config.yaml
dataset: "telescope images of galaxies (Galaxy Zoo DECaLS)"
train_examples: 44167
image_size: 32
arch: "resnext"
activation: "relu"
depths: [2, 5, 5]
kernel_size: 3
avg_pool_shortcut: true
dropout: 0.1
head_dropout: 0.1
optimizer: "adamw"
beta2: 0.99
eps: 1e-06
epochs: 76.5
lr_schedule: "poly"
Rows from block 7, named by matrix and row number. Each number is 500 + 25 x the weight over its row's rms, rounded and kept within 0 to 999. All counts start at 0. Numbers have three digits each. After the name is the row's rms in percent of the matrix's.
# convs0: reduce pointwise conv (model.blocks.7.convs.0.weight, 288x336x1x1), inputs 168-251
convs0.35 102:499503515477469492483493515479446482510444503507507434522522503490488512498506519533479530494453478500489472534487440430480504527494488463451508525523499476531477499492512477472547529500474503456510481468487544430503463485502519445504515510473512480514
convs0.36 105:518491511492475527493479530513537516477526483522537480515549461510529490517532490470511452516497501459527543501494475517438506538471466540518533478429500513510481549452489529516471462530482501519504495500460494510493512502548439488552445486490531493490
convs0.37 098:479526538526483510466520483447562488496487514519495550525508508499552515522507497532509470499493479479525487500516536515536512465482518515531532465503464525552504478516527477528522491494491481509507466501476499551504491567481523505511535513517491530466
convs0.38 100:481485509438509499482470495500519568529503492498517458531556479531515487484514500522538476509534523467528522491507487495494451510494482492499496510490447504504527485466477496489507508476496469538494511518514529485479508462521497534494454493539505473535
convs0.39 100:510497490474470486489494489497495475510457531471464564505484471509490505539477495465438477449470521496499478521483474492501516446427473508503525465480495504497492503518473496504486453481517533457482531495473497477497503448498464519460490481492477518495
convs0.40 101:519505470523540523486535509458501505519499474501510519516494514475489536509463487475505485489587496459499523546480500511512447520505500543473458478476497512500510519491491502494540508527510518511493503509475535451508489490492527501468501519482489488458
convs0.41 103:479495487500469557450495508477535535536514480475471466488455496475522495490510486468527531504568511459503546530503485528459504488476505511477519475492480509464529482505505460490496499518533449486524520521510496457522513475528537554473460526461531532506
convs0.42 102:459533492535461507472552472474507506508517477505516527523490498478533494495482470451485544528510474495480495545501477534479472472465515533491497497482488527468503475532514489526516484501515515481499515516467494519529494444508517519475498504444515451492
convs0.43 100:518519522533483492482510507526517511558548500495508494468450516536528500510503517535526466512520440544490486468538483525487544477491551515483516500495468484479507495488499505518501489515527508508507480541492510514516509490515473536484471504455509520476
convs0.44 105:513509457526494518464521500500495493503494487539474482525459480484533520496446497448492515469532460465492482533512487513492481483510506518455488499475500495471529465519442504511505516484528477492512465525460468522543500526519496514498484530483467512460
convs0.45 099:456488502464514488496495484503487464521458480485501542487523507499478446508517429483528446486475518495523476478482488483521513486450484515528526503506472513521508519487529497439507491497503546461443506493512480450483489488491450478448524485448502517494
convs0.46 101:562514491453508509471427537510471494491492529478502477520521527496496464509508519507503461495484534488519475493493481524473549498479460515479536478492497469519512498515505483485474466517544502497485498497482474443501501502526455482503481512492474514488
convs0.47 102:472463507511482482472455516518460509460493468529488500519479488512485466479491502546560524500522500538498505468532550546505457475499526476488426485491457528516500498498452451443481458483495475487490457505475466500482482503480568520478531478509438505482
convs0.48 100:447486487490491493555525519490526487496510466516516510486473502484504532525499471548457482523514501488482488490477490511555487482488483532507487492481475479502534523525519513487509541525549521453495516477500435521515522491469521492504456488498537473469
convs0.49 099:479493485481503521458508499509466476513479475499484531557537517521501465488555478477512512496502497517529481465521479558484526542438495448475539482530494523504513493545488502522461495516500519484561528481500502456495491497530493501480510515510478495511
convs0.50 101:500480523480510473501482504529469502475486494540519519483494454504506522487509517486495531498446538479511527500475504529491447533471483492521497471460500505527514502500479465498518498507510511506501489456468473520483453510503521466493501495455494508482
convs0.51 102:503448503481501494512490510502502513441443471482506415485492516492478482499509463510498475494530545522512512503449493523481468522527490489493490502473480522520457526497494518445502495515473490503464500513477469492474493478461455472527517484451516524462
convs0.52 105:496514492505474534449469490499526462502513475492530458525486492541498510513484525455473507496521491484474533497506473531472529519494467508457517496494505493515470501452502566503474474522497514469459494512493482499509521517529465486477461498508511507502
convs0.53 098:501499525521481517485455512520539541459504486527536510513527502490537533499549498485519501526504471473505530472467501565469462499470483477520537508466530485500471499474472526491499501537471496526445508517500518504490481498506491497494448463469499525491
convs0.54 099:506492451508532492536495546519500453510465521514481491529484477497505510510449492493487562507518503480484427497506498549520486486543480459496462514469519503486568520494496481512487490532539524551487519506509504513486482489532517511529470498453521496487
convs0.55 103:484471477529493514462539497503494497483512517543470515508522497471468487476539510495497515498507512519491498499503480493497504483468479500487481500487501531479446493486417468462524511495465532501516471456451504493542469518470517496523488453510516510468
convs0.56 098:515490501502504490526475546466515571480511493524512462477463479479493474523491516500505502513498432512487531479459478515501457448479474516545506499469508456531504487459486477469490513485491504447500503518486466526463498449471503509487465483478505483482
convs0.57 095:500498476479468524478456506506457536503503505489488446529508473509443551490502511453446500485517510471485477455486515489498506507455471476455506505465513517473534522454531481507490488466525499469500504478479493497504480506521471483500437490549485515465
convs0.58 101:477476491497471542507488490472459526483506472498478453512492502492479491479531464467521499489466511486525514538512467507501510535481502528457538494463501493498477516495506528468518515488492485555510514491527513468516445500532462518483503462521477515449
convs0.59 100:481515522492508491545488522460538504516500531492492479532508491513507455481448533566516467512509491479498468466523505511533494449496509464561494482473496519479520509513507465472507490491518522482498466478477506548533494511480564492520510480514494473440
convs0.60 101:492496521516477508496491449459501445443481508476478479543514509530513510480501463550489507502500509503509466490508503537525495475505516478490520493509519508511507483497532446541490478472509480547463503505480521489520503511549513516517524516508470462438
convs0.61 100:528499503491479501457489504526527475480504499494510485475479460518518500518481484534501489470484478482509530465480461488496484513493447502480507496482507499506501492454483506493469533475503494505439519504523470556494522473484474481540439519437503492527
convs0.62 103:515527480513494498468483512465508478520496507499534480523515491483465494499527540443451542497527485522466493507489490508469502464474476496470510483466477508502506462481501475509513516481508507470475519487473477520513499503502479532457480459528522503509
convs0.63 098:471538493518497454512474488490537487503500536501522486493524486496491512497481471488506490504508518438482492480504547491534528461507503500519472471465488463457530487517502450462501506458513498509510478485490535479518456476508534467487532537466503483479
convs0.64 102:511492482492481492519502527503488490505504491490491487518480449492493486494505505450479511527519498485507451461496499506491502511464484488483515474488509467504499523504511476538471519527509494493530506503516409538501507523537512501537494522502467443469
convs0.65 101:492523498523461494549476490514516498512466459500455483518496487499575491500479507518494477533537483472503502529471479518503522464446500514492541423479485438481513476515514511480533472493544485462532485495510491502499498520563487490515492512507498480483
convs0.66 099:474482551518504508499501442506470494459502478501475513524535478536513508500516507484524493502471514527458455547522533510527504541510534484496522499491490520507513510513522508497544489517497501513496485505504535513520489546505543510509563506513502492488
convs0.67 100:527494491520522513477464498457531476456492520499509476540498456475496487484507569473484534474525471492509528505469468493461505458524482510523503476455463505474479477507501508538493463500477505486453520505484471546477494485504514507460467515505525524535
convs0.68 098:521519453494536498437487525500515520487493500457485496507486510482537496482481461526480524497500476500530517492500530493468519495499509478508491495494465464483465469471519514526487470465459470455491476528452535508486502458532470488510481517478450468459
convs0.69 100:444489506511470506460496507472529486473467480490517500497515514469476403506499535496499541475513468513510505534511475497472552505506501444531507469500478533463471511507530525520510450501471501495513488493465496546461515499485517492479531492504551514484
convs0.70 097:492513506491482471560478507503480494559483507520488473480502505508547482554481503510508508538526518478490510511484472524513492492446472539481536477480475463521520497456501488444524518509536479483493521510553505494514504478540473509492505460462507504518
convs0.71 096:451508518481511483513490499485510526527527512519551495512489488490509486508495445497553464533528491435507527513471514502489537465486472517486516496469503481462532514496497512453528537481509512478493505503564527500459480471505507499461535517497479521508
convs0.72 102:469500493478526475512535469553525506502509484506539531473440466457514531475484450460481502500504492503507502468512567502539480480474475498538496516474495454482508494488450552509475474491531497524482496470455467461503530514488530461490522482490494497509
convs0.73 097:550504502514497520493480515490495504477482543480495495488467488484511542506466504527482490455529479489493500490486457500508511538485516478516511478497503467544514508471466488488467464528548532456464437496428485466526558478521494520495466535462517508444
convs0.74 103:488517492534496514493498513487477495499529492494488494511495487481510489503480515508507481486522528521474506489509542489486510522502484521509507483476482496538487499510517505505491472488468521458544484477476503536511501495501508534457458494533484507485
convs0.75 100:468518507491479482493505493557501516496532443522496504472514528492498508496491535469467488490497516476464473441499529461519481518457462512479457513512476478476531529500485487507512537485542511438507468474487430544478483498485473458472490518461475550481
convs0.76 103:510506476466449499502527493508410529527543546542519518467514468496462466506467474463507488474535484463464488544480528480500461523496472481513489471493520518507494516527463468487524523496494484460535501474458511515456451482464519504508477484504502531516
convs0.77 100:538540508502490535509499497530486481516541447495514508522523494535491526535469474512528506491467512514512537532494512525497488547509495500467461544514505469544502529492532497501518464508524500518485451511488503523483503490518454523478513448493484494501
convs0.78 101:488505498510491446498500449457474492490439512493481517524490471493468478517496513482471486497510543499513517517493445463556483526511491493506478493488481534490517507490507490522528480499514497490508482475503484524511499490528452504482427502547498510498
convs0.79 103:516529495504438498482516489461483544489517524498527505489483500484511442449504513482501541507514486492499486554490487489516474527488518504523492483476515489511495497522468511498536523462485490484491488478462507516481482493462509526547455496469537466486
convs0.80 101:460510486464494521505506468477453483529470469496510489481526513485480513474502488497501521479494479472512462475522479488514534507476493446460502471501468457522500544485520479505528443516487526499526536457492511504472494520520526477516494453476512464486
convs0.81 101:485509509497443478500491481502520485538495494506499499484517470477518497511460470509520469514522490493508535510482487470523485510463533520491479522493454429530498513468502506469502483478506527497478500498484493491509511526479461515466517476497501487488
convs0.82 102:417536522514444498512499466482495500493507493528501469512506505440518507474430513538506490477512500492540476512524497490519523512470534493506509509497499495468488500484492519494495531498512459456510423495483509495451513514494512497479525529441527536471
convs0.83 104:518481498471492474474505503511500530563518505509502496490506476498533508524500451467507491496493469482508533468480498476522485523495492517543480492504484528516488478472508520506488518479501515511498464528511500463498514528510496476461503472511476525517
convs0.84 101:473529474516471496506528501510467467465517489487478555467503505531507507489490482496511521530494507481455455489483502443508482511514518477468509483503505489453505492482490486511469514503518488528488537488522531498482458457516497482521492510461523496535
convs0.85 102:509465484507513478515509531465515509500482508527515494489500492533548507509486469547518538513467504488473444499494528464491498491543496508518536541455535475511522499480487488498455496506500552550471507529526510494528524512528478485505475520481491477518
convs0.86 100:500561491506519542494506508515493522473551458505489499535479521505511486521442512461447494521525469487517514511504515527466515502526489534498519534485513488465492528480469505497488454528500503531488498493503497493452472510490515490461489493517476497497
convs0.87 102:524514508498489508486465502503486501474489488515473471420477485492463491479483514492498511470516462496466458460450505460493482497470506459521501480497478499494475464494500468490486506472500466426508508490464483501493501486462515485507494471469477496543
convs0.88 094:555496536497507501470477509497492510552493513523471510509517493542498523485466526513501507484488491476492512507490515472484499530491499509456504466495491447526477505487511469514460467499479559476487481462554537552504526488520489499478459528447496512485
convs0.89 099:462523499514455508504469444510483502499528469496529480507500470503495505526464519479486495489546498493496548525510510484442505515484466563481501444479498448508486458550519469540530479474485465429511481502487512471483494487519525558472492482518473474503
convs0.90 097:490500525493494475518472493535480494496503498497462449495503506498497505503476497471503548526513519480491528490459516511481489494495461484469506515506488524483492475487532506507474485507518478444506486495563501495502483509566448444485467481531505436528
convs0.91 095:510452480475495530533459510504503571500540461516537449463527531508483474505464468476556467489532526484522518506500541453456521515511471523512521524499494482528490497493505499478510530498509513536506431467488483455471488540504505486455501473553498500481
convs0.92 096:507513509515510489488506505540500443467488482489457503514489491427475478499473524494543497466492485479534495467519513496471526491577495464444487499512479496537471526496521528544472471477499492561493476493484513549493489525498567480513534488524456505466
convs0.93 099:484507494523426496501528488533512471491472476514542508467480510470518444511477504493441504479514479461489500560499479467484524484454485501497512475495523503466526462509526472502540490499529516432516543467443519457480495524517446523519441461480512515503
convs0.94 097:483490484487495488510492544470537522514523535509502496517457498510481483498518498473491486473442476507494476479462539527514484488481439461510437511465471520497499471498485495458486543519514451517476478489458455520476456461438451510467493500533504494479
convs0.95 100:524513474529495496506545509474510495501475497523522489473484528486524482517490509479472472495553456495487527550487509447475527479469524531492534500500540481501531508472486481479540516477542524471502520498492526420491497485510461499502483472483505504502
convs0.96 097:510501455489504508472524468544482432516480469523483491569482478479493534502479546481518504509466522456493489500511491492528486476534530488491520508478513463487480442481447490536459475492494510507518478476507495478511504532543516466517515533531500495517
convs0.97 100:509517492506465505507512504479474509513485513543486532521469515477533465547517518471482530516543452494484542527536480500487533479445499491481514502523522495508552511494540542512549546534524498488517547487486530521491494465505504507502486487473495505511
convs0.98 093:465481505478526528490483482524563483451485444494500503478489469547470505516517502519465507484488490524533517455538501488485499513466508495517492434463488522464499501465517550465523521492542495511484484500517473506513514527529471477490498501486502492511
convs0.99 100:524533481491495490554543496517501469458482502507511519496471504481506538515503500495544455544479471490534487506512507463499539473490534490493521490515524465512557502480491507488516495508539505467472532447511522497487500501488493459531510487512486505492
convs0.100 096:489519499489464465519530566512473488530523506511514540463509467498534495493543522499475544541433498456511463516493477485492485488500481533483521486460527507459570510478523455513488491515546486527512518491536485490508447511551559496513504488486514492517
convs0.101 101:504510508526476520490498465482511522481493521515481505532489493527584523505478531507489542496533477451482495515471483511474510540492518495511520519522499522511481491490539509516522497523509447486483476540509528512521465478513506517497520545524516494477
convs0.102 101:490505473502503476468506508507491499525517510465507499502486512509503499465479469485518484489497510513518491505462525481481470457514459485445432472500473499491438462473477484467470515483467487489489488489518495534476492475428490522460466491466478478495
convs0.103 095:515520503504492536515481493488487466482475521523478494508470491476481504518530523508513546493506479479507505514511462464508492463514500535491508524500509502519504489482488508541566518494504505499488483502481520525489455489479474465526507437493522467513
convs0.104 100:522501515477523500538502515480513470475471512489492519523510474486509516505529501484537480536511489556533506488518473532487519476505532522506481458493466513494516508492552508478512504520499476507473513528517501541543483501492501477504483473477489513465
convs0.105 097:475472494518492500484517464481511480508517450507553540532490490470510462510476552519472499482500480479499502492499533497452503442512522495490467471488488465549469501556446524527463500507491488492504465493465474509527540556481555492505536489530515528487
convs0.106 096:505481495513478510534489484516530512470511524488440481483459523506540518524539503501562554559500495477477505490516499497498519580465462513459498528513536501562536483492577488525502476496517425467487533519555524525498480491538477503549460528487528486525
convs0.107 098:543451516502496497491497532499514493497496520475482475501492494509478480470469533478508518439535487500490508485473481525482529496485452522513504463489501481499520461499515462493477513534538467486479457508479478477496530525477517526516519563518472502488
convs0.108 099:495495499472516527531491541509535503485470501531451511467472510506469452480493524503534529521451463515504487465493456487496497469507459465533503525511514483456574485532499465500481520511546502480496521488496492467502485504502520504509525478494480525510
convs0.109 097:490489492492500512499501501496519513538480489488512473517505535477485501497492509479546463469453485481476511468482529497516490467554495449492527486504486449489490488506545515510470473478504476524452472484513492557484482493528507454513568481519487450474
convs0.110 099:517532537522471472501507509509502487483452522493506511486466514470512470456512508472509470475464462515471491456485494489512478512513514463512525507494493475495499489461487478487481532461486506528455455509464492511519504482538521482530536538482467437472
convs0.111 099:483497538478489526484512461468518527534540509510524481481462498470481463487490519503503483496548496493502529482473514477512474530496516495550535525486508501531496469472512443493485505544464489500505505502499495458480469518503536508479512516535502473489
convs0.112 100:492483534457485505517477508505497444498485513487507486514452496435499474524494517536495468520484490494468504502465474557496474503492490507445540478454509496513466464464511470475525481529476470479485508543521514507547505478484521547465505512530514489512
convs0.113 103:512485502539524490519513530519513505533524476497595522463477492528495513492507495474490462493544491483462487500494553489473483483444498509493535512485543512522473505504460523458529525497492514501481480481508490475543517503485555509447505496472493507499
convs0.114 099:469475523506484525500519492530492449500487464502459504518507499471473517467490507524505488530491521504522489479512496470495515467515494486492472506504479564502482466489501476467496531566506485499560487507501509495494459526484505521455513482542538497519
convs0.115 100:474512475510515552512487519517529493490485505567475512504446454514481453490484516505505525505473466437489442468504467507532483508439480486505498498441524480450562489490518468485513526509540447486483522505508479457516493519468492482487487499497460423495
convs0.116 099:467476458504464449511556528512496473516487455531501456495498475483492465489449473473506448501462510529483499455480498484463485491519508472503498459465493491462480490501480498435507525484482501528489492495505410482496493520448509488497548475545493507491
convs0.117 098:483498486529470519461504504479471516514499479460528505541498478504464502466576503496519509484560477502516486545490490440509511497515517510486567498465513450517486454486514462522499552488516492554457555512491538475492472471506498516454491503464490487498
convs0.118 098:513515510474501494496521493521511453522457478487471507484542513521493483511521486482498456473475528534512518456497488491505490513470481468484519500490494460518476511505482504483478525444475536500461460523513498503514505503509461496444497495494486471438
convs0.119 100:504503476485503514545471525495512515450512503527464500538452474494436478492481520505467538491444442478512475478500474504473473464465478464533490500442518527459574473521505453516505523508549464494496510487471481481494493492495504497461468487497481533483
convs0.120 096:516496497484481498533498536505455527491509535496517451526494458482501486480495514501509510509463514485492483457471507480504475477511527477497507524468493504488479478489475495510541541533455451551512475523463511454500467447492503500491498514499460467513
convs0.121 095:518504548521495505485478492507500557471535479486529503459454530495494532458510510497549468490544495513522530544511498490547538531482517557469509472479494482461471516501477551508521505514472514456455476455464482490490500501460547493506524509499479459469
convs0.122 096:502491501472461505490454537474484451460505509488491496520528497524489557518501490514548510490472516503505488476489472479527515497552473490480478520495519486535482505525501524445459505517503491561479468526504532534492451472520486527477508484509458516510
convs0.123 096:492472541522508514466499473517512472474522494508527503481488517513502504496502479501510504462526495523487549495459514523455480503473493532467523497498515439481488481486501468476458461470495510496444477542496497501512493452509465532455544475480455489509
convs0.124 098:486494469517472484491507515494452500492504456490482483509548488531472549475498519493464489462531520485516463528461502503481494506515488480478516513498512469527525461487480515492495506489523462563470511485471510484509473467498487540472474505463479494482
convs0.125 099:498539508498458519479486528497522527512518516484491503540540498515498488493510503479520508479526529482488446505501476507517481502497502481489474534485528500464549463460505474492503569538544443567466463491496528503475474489491530518451537511526468497472
convs0.126 101:513470478515492514494492543453530536467466486520497482481456511528502471540482506490473530504516477494476539503491393517507496479457487488496542480534518443485532475490513501519473489535539481477466497536507442508521514520536504520498452523440504512499
convs0.127 101:457553501450467551506481473468472512482480517491483482509501507516509494467478448530553465488532513518509498454497492486484487504488511460466509481471464481471476512495501507491486522456461497510486501499522476500507481484483484467498516505493466514466
convs0.128 101:491481486515453499516524462484549509504475496522493465479525502511505476522516477488515497485547491456522559513470469483486488531494464526482511469478468444503465494501475496492482535512484509458501497497534489482481500491483485517484496504483499516490
convs0.129 100:475479511500472500463498487509470496489471531550498502545521467469518427482497496518506503464509482488595517500519469515521553479510519520512470519451485510474479474495466495544498483494498509478492484529489519483503481457532493536532469474552461453468
convs0.130 102:532496506532476505497513543479516496515455493486523513473511515524507477512456513492492484503524500471484498500483472491479480506462490503488539491528500481478504482468516538506482478513502526484468502543532486512540494495497495528453471528426508518521
convs0.131 100:503504470483505469474498495476511502536471504525470511439497526491490473497529454486470495489456506507492484481464454524526446536444510527519528494506466517489511503472521470453512483498511477478491502525513441460516514510533446507464453546498495497499
convs0.132 103:505477491525482477474531500502488483527498509450540533476520526484527455506503470464512471488573486524510511536512489475457543477509528522479459511509485480482491464534500483491435481491460512510516513511503506496512493514445516523504547491520490494495
convs0.133 104:522498501498497491502475523421514485483491511530476471496467471523490539545501523498492514470493518510491483458492524480504486492491494446494495511469476523500482485516531497492480526438476496481450486495497441566502472512486453454487490526513453504494
convs0.134 101:504472494495500509474479541511483520469493549494489503488505500490484451485489544495496491484552490488501549494475472515509491521487509502502464505526510471475497509463533541528502492530510494462474529506499477503474475454466522493485443509477517471487
convs0.135 102:480494447495496540492464494472511487474485497506523501481483518475510506531544467496495522499491440480505505551482460510512520493461461473487500513481519455496486470490525488494497418498514487484449480526490489485516501495505435550479470465459551533456
convs0.136 096:472487499496527459514485505473468478479486499506512518490552516482481482502494494520503465476496500530503496451472491517511511477472498504527499488481516516498485514492451499470484495513472528539496479516488489518520484506531484517467487488557467479467
convs0.137 098:510482480519511503510512546459496525461501486468528499471491520520453452510525482518463464490536529516533501490496473534508493499493517508491533492524488528503513494447495470448512537502504516487445484498512478437488495480500486532490477502450492495498
convs0.138 105:507497475517430477513540503461448474488477512472555528491464482522480479530505489506486524464482496517474475505479469494441454491510489444493489507506499525514494463483512482471465489421482481513458490496495464498481505469486490489485505465504499466455
convs0.139 103:534427501508489493506527493513527520533515504494518480496526473470495537535550477470505501497531499456525543530508482488509472487500487524476468482497463473513469500490486496514471528488474469512506454484491530525506506513487497497506531489490489511490
convs0.140 099:520499475542500465500489479512526513547548491474490518479563523501518487511469472500548463514495502516518475485469496494471520473522514496497485506487465517452494448532509497502457472490468483527540532473501527552472466488473493477489526486515471474528
convs0.141 099:477501461458454526498484475513484528506550501508508461487498484483559516499449476543476495498570484467540510567481499486514499486491472545470489490482496477465467494510479499511520522505475477450503519514483533500475470476514450537499421525475471515503
convs0.142 103:462530512467480533488464516476497514502493490537452454476501518489511483499519503513505520475435482543500496482532517490523493500500519468515512519480496503500511541484495488470496487491502520478444472516500491527497462493465505482442546506495467512482
convs0.143 098:506491496493543503514492560485514501529519522492522490484466502497508458503507500519496509485525488518541473515459501522505471474464523498528557505491483472506498446479473494515467496524539437465486497506515480464483486544462484522471488507518504487505
convs0.144 100:469517477507548490494476518512487489511509478483510472530477516474482515470532525514489502487504505500490530469494510519508490519498504525502554493494502478512484521511499539543477510486458543523489515503527474520519452524531517511510477495493477442478
convs0.145 099:446502460503474495490464516498491498501568485496520498538533501469494500499495471496518515468511459468483461515508528515518488466506483501508512464447437459488512500460489507466506514511499475499545512495498535507448479502461518501456481526518481461493
convs0.146 104:526496519520481519490519477522445510520513526492496504474474497495468488475446509462519472469532488502448520492516534442494455508476506516490478526481486469503453514484503469494473494491481469501503466506481489488532445509528559511537517485520466490490
convs0.147 099:519509498492515511469463476456521467547476493502508465515498519477496491492506487519505447488500525483464470474500481475473511420512496508483514502516451492491513490544480502496496472504505471492491485466508434470511468449495460482504508472512502505488
convs0.148 098:505504532470513454503536533501527503523510565482451498467517479455504476484531536494502471473460534519493490504525494505515504527531496474491505484474472505505457532510475520471495537482471464458539445492503496502471508522476546492472496507521526502487
convs0.149 099:513549460541489558522490544491550505471472485504494472510508529512529496543493503511502506506494525495518489527482465490521431554486522484461471498526488479524464461471505520531517511501480462457488480512492530519537495470501474526497443474495500500500
convs0.150 100:451507466464476476464487483465522502512513503479502528521521516495466526499477495499536520500484475504545459477538459455508516466531527526488512527489435475485472485505524487501494507536497521470530522513503487498452491526444483501506465488542489526507
convs0.151 100:504492515480479541498492519479493498473495496521508512501487478477431477506516481503540544486446481496517487491503500501514466472504486450495495509505493510522510458496527477512525487522526518510438479535457510495509490505517525484489539493542551446499
convs0.152 101:559506519493493502491451522435512509490530503463491454475438530497454494519504513487522493484510480502511493531496494475519497485492484493449485480515487513504496486475503499483486484515526467480515491488501487474451519491525528476469466517477531518478
convs0.153 102:475534486526496473545507502527510478466488527460500509537517461481487487514497491482467494492465510463504465501479436531510504510458513498513509467476523481461525490507522514537515513505520492462503524514464478500508464502512503520485508528497506497490
convs0.154 102:542529505502494502491509506519547468509505446538479470485504500477511535524494468506516471500487529475486472497475503527513432526506518420513452506509482539500467511495499502472507470518502471496503455527472527501513509478475489478465504488501492502486
convs0.155 100:494541498490465470509476548512519531473548534471486491485512490472489454482485504512506483528553491443501488505483538524503494542500490517520484501452482467516490481483478527460519540485493485474524463490502513507453467497479506500472473488480432457485
convs0.156 101:480496465519469524460489493482528512500529512538534466560575481491542496510481523513502496474502494474483499540489467472524462504476495519516498481463461477500503479499481521497479500481512460530520519496479560467487522487512445504488438485496509506503
convs0.157 100:497488511549472523489488491473511538516513498511490472502525518489507480506495512472528469501470535527446504530485513504502513538503493528484528471511476497507471480481485480473512518470465492505500494511520506458477465498509483511489458485482458533501
convs0.158 102:488522490517493518496532516478497490519467457500500439476459510505453466467488517522464521504493506490516501524449493490510533532485537504478501499485499478514443492503495496487545522520456510483519457524488491542479458494489508495502542462509512513498
convs0.159 098:552484480503533480508518514483514448533464504473477528455477526508492515512495515474509504462552487530491490529502520488493445532501476546493505518487498482552496479523507493472479476482501429496479516537500506477534434529511553526464528458520512458507
convs0.160 105:508492460457476513510495472472469519463489473512497411494452507483498547485504513525474511488487519523513509472474485530519520501492512466436480513489506487481488481539497483464506509521503537504482498565506490516536492458464489518511530488501435530473
convs0.161 100:474532535513514547508465541476522529501519486530479504515538530502503472486504491484510536483507514520491472514526496581508510559470485496531511487524514537470518493537516508524477519543507487477476510512506499488495492504525511508497502455480494507467
convs0.162 101:525480548470476499506515528465474546486528526521488443492563482480512529482564508517522494507480503543483503483541476521498510496509524511503527497514500520522487549473481533475511569508474563491515463482478470440472510485523522492533504491467471544485
convs0.163 099:514452495513527483503477492487476505499470478528455499500508529520491495491432495499470491456473501485492493456477482490509500521504480494492542504519524476568493535468502495495443426452477506523457502487495483497480457503486484494496501499500453471467
convs0.164 104:472462477485478494481496477514491514489475477473483504501487532453486450528488471510480523528485495524493507521504504508486484451489511509503452537466433514491488474509460490489487497534500503505499522515517504498502483498459498507489452439515522477530
convs0.165 098:454521466503448524531519458525477495464511466470517534542518472458492443501506502472517520545486512468479492545513479518491543490527507480480513492467476514460510508511427488510509538551547493509525480489494556509479470450496454495498485517513540541519
convs0.166 100:471498473489499522501456426517481490515452499493507513503503517462488476490494523514486535463533479512444500501478477470508498513501496485478504516483463529534504493473491478434523497517535483482455539515498512485522470523476495508514488448451503529505
convs0.167 097:457528501476489494480483465429526532500504476517518534505501519477545497493466508529473466491546472462498530459483503539512546469540486493551538483541459491451501464508477468526520516498505523515499559515501509481465534452484474531495523488459488541516
convs0.168 097:493453479533521472494516543510494475471521484512500551544446514521479484490495541518487524480476501456507484465519500527538468516511482505506508524498495508501496514483499543503487482496464478494463513480505492530498474531476540512486499505533460527520
convs0.169 100:447525502513472504486487471505471497512513456481450507495504474485478480488540490504516530559509486516498516500482464526530513527509520526483538488465512503512517499517457489495501481523543505525488529470530542480477469473529503486506496505462503513554
convs0.170 098:456522484502505525470520495479510500497539470478476547510477517496477513494524492535517469491496504480518517503444558483498487499517463493483508520527455547459499476507486473533522527457462498516520526468531524498489509427512443469493492501474473536491
convs0.171 098:486497505522526500513510501516490488472503465502484501491480494497492506522529502523514527542488484529486459499487511509536485490440512463499526520477507499509493487461490488485494471501492513489487495469534520490522527517522467453508497479492550557516
convs0.172 097:445489503490470486495507501527442486508519486500568478503499494474479463476522486493531482497563511514467524507563519475478508524491513491484527498494504498524470529510497518504443510511503505481540497482510482503485507506476539529445514432502498529509
convs0.173 099:451493468519494530463536463474480554506565484525517506485481439467542520476516518502494535503508478503512515508466513499491511537528539537529470502468485518493480532458466512494481513489496520507498507519518455526432503513465492521501492504459504501527
convs0.174 100:510465469523463524472546489498517509513551524479473539471507480479517503492453518496523501510525537504499501523510516500460529519489533471479505467498455508484502478495480516480503512543524539500480482501543491496482509523535465490499457508465500555496
convs0.175 102:463475485555472511497519493511491476522480457517476498468505493484495484500452506480528482520485495466496437510520480498546491538479537470517478464500466485460495501555506482480508471519496500453492522499509507469474507544500526547496468509506508479498
convs0.176 097:505504481490501523470515492467510460479466575505502482496498491535514479494543516519501516491527475512491523511504455449491505542521488497491505497476557488498491465532537472499519469502496512538494499483497516520433469482507469468541526532497501490515
convs0.177 099:498482453504465494521478535503507497500484472504489489462481563497532464548519463482481493508512503496522517504503503494490483489441499473500489522503496500466526496521525520490482488499523497429499515499507494480499548489509440484493438456485480493480
convs0.178 096:537483536507520492504516493489544524479471539509510514492488476501536490504551486507523455480506521524481475490481523526532458535498528473507512472461481491509512471496506474478513468491502480487486468481508473499464525468493465481503509548509480478436
convs0.179 101:466466498496494532517532478540440502472504512532520506536524493446474489475498499513502592506462524498489461542497511534469479508537501457505513506494483554520487503559474473504512525543528512539487492472495548479503483445515515506506506533482534518514
convs0.180 103:504464469502513506542516500477500470522517468518479484452547469513494510500524501489514436548512478530501501489514517478462489445525544490451533477478501461485496464505470494471484519442461510504505535483553524526484496486482524495499522477496457559533
convs0.181 097:495483479513489472491477441503500456481500488483508482520489496456475483503539507497481522476493492498498484531490498487502487507501487462474474515510457506525478508508534488500496488519473497521518518487483482531512490547498464487511518481510552481475
convs0.182 099:519490488524492506492543502503507493494502505499485520512565478501496477483486497494542472499509468512515506485490489484495501450516532510502535420491456482487510461518462499508470521503469511499532537463494521508477495530466516491475544550548513497536
convs0.183 100:476519502524525515487531458494504472531518516481493518495539543481522493509517481477518495484536525550515504506520486534523497538556531501506489510507453536472469487490539472512482515507469540537536439491508504486516540545502504509463528496527500517464
convs0.184 099:530482520503504499467518517454506463451461534554499537515536514524521473491525477484484497493497512495492490515484487518482487504456474462536577477503519476558491527471499482448510520478474531472480486499483513518481492493476518461528525499509468495443
convs0.185 098:503506536505511498503501486537483538556489500520498512508483491516453476466516484474519514499511479515507499505479514486428456503513502504530487530498495493498472488514462490545519505524488504486521498464491491530497462501519486467505495491502495517538
convs0.186 098:487471494484522520504507476525515492508502508516473496470467529503480524525554488467465493457485501497492538480511507531482496475500456524528556523536504525458480506520499527501475490508495521457504536435498485513491491514511478452511473498498469515497
convs0.187 096:481502545498508473477469506508505510452512499500460493508499462508526525479487503512495538483433460470514480504463551504485501436514492473512496529465486530449454483523529491479473469478432495496479566504499456554490469516527514491497505486491520509469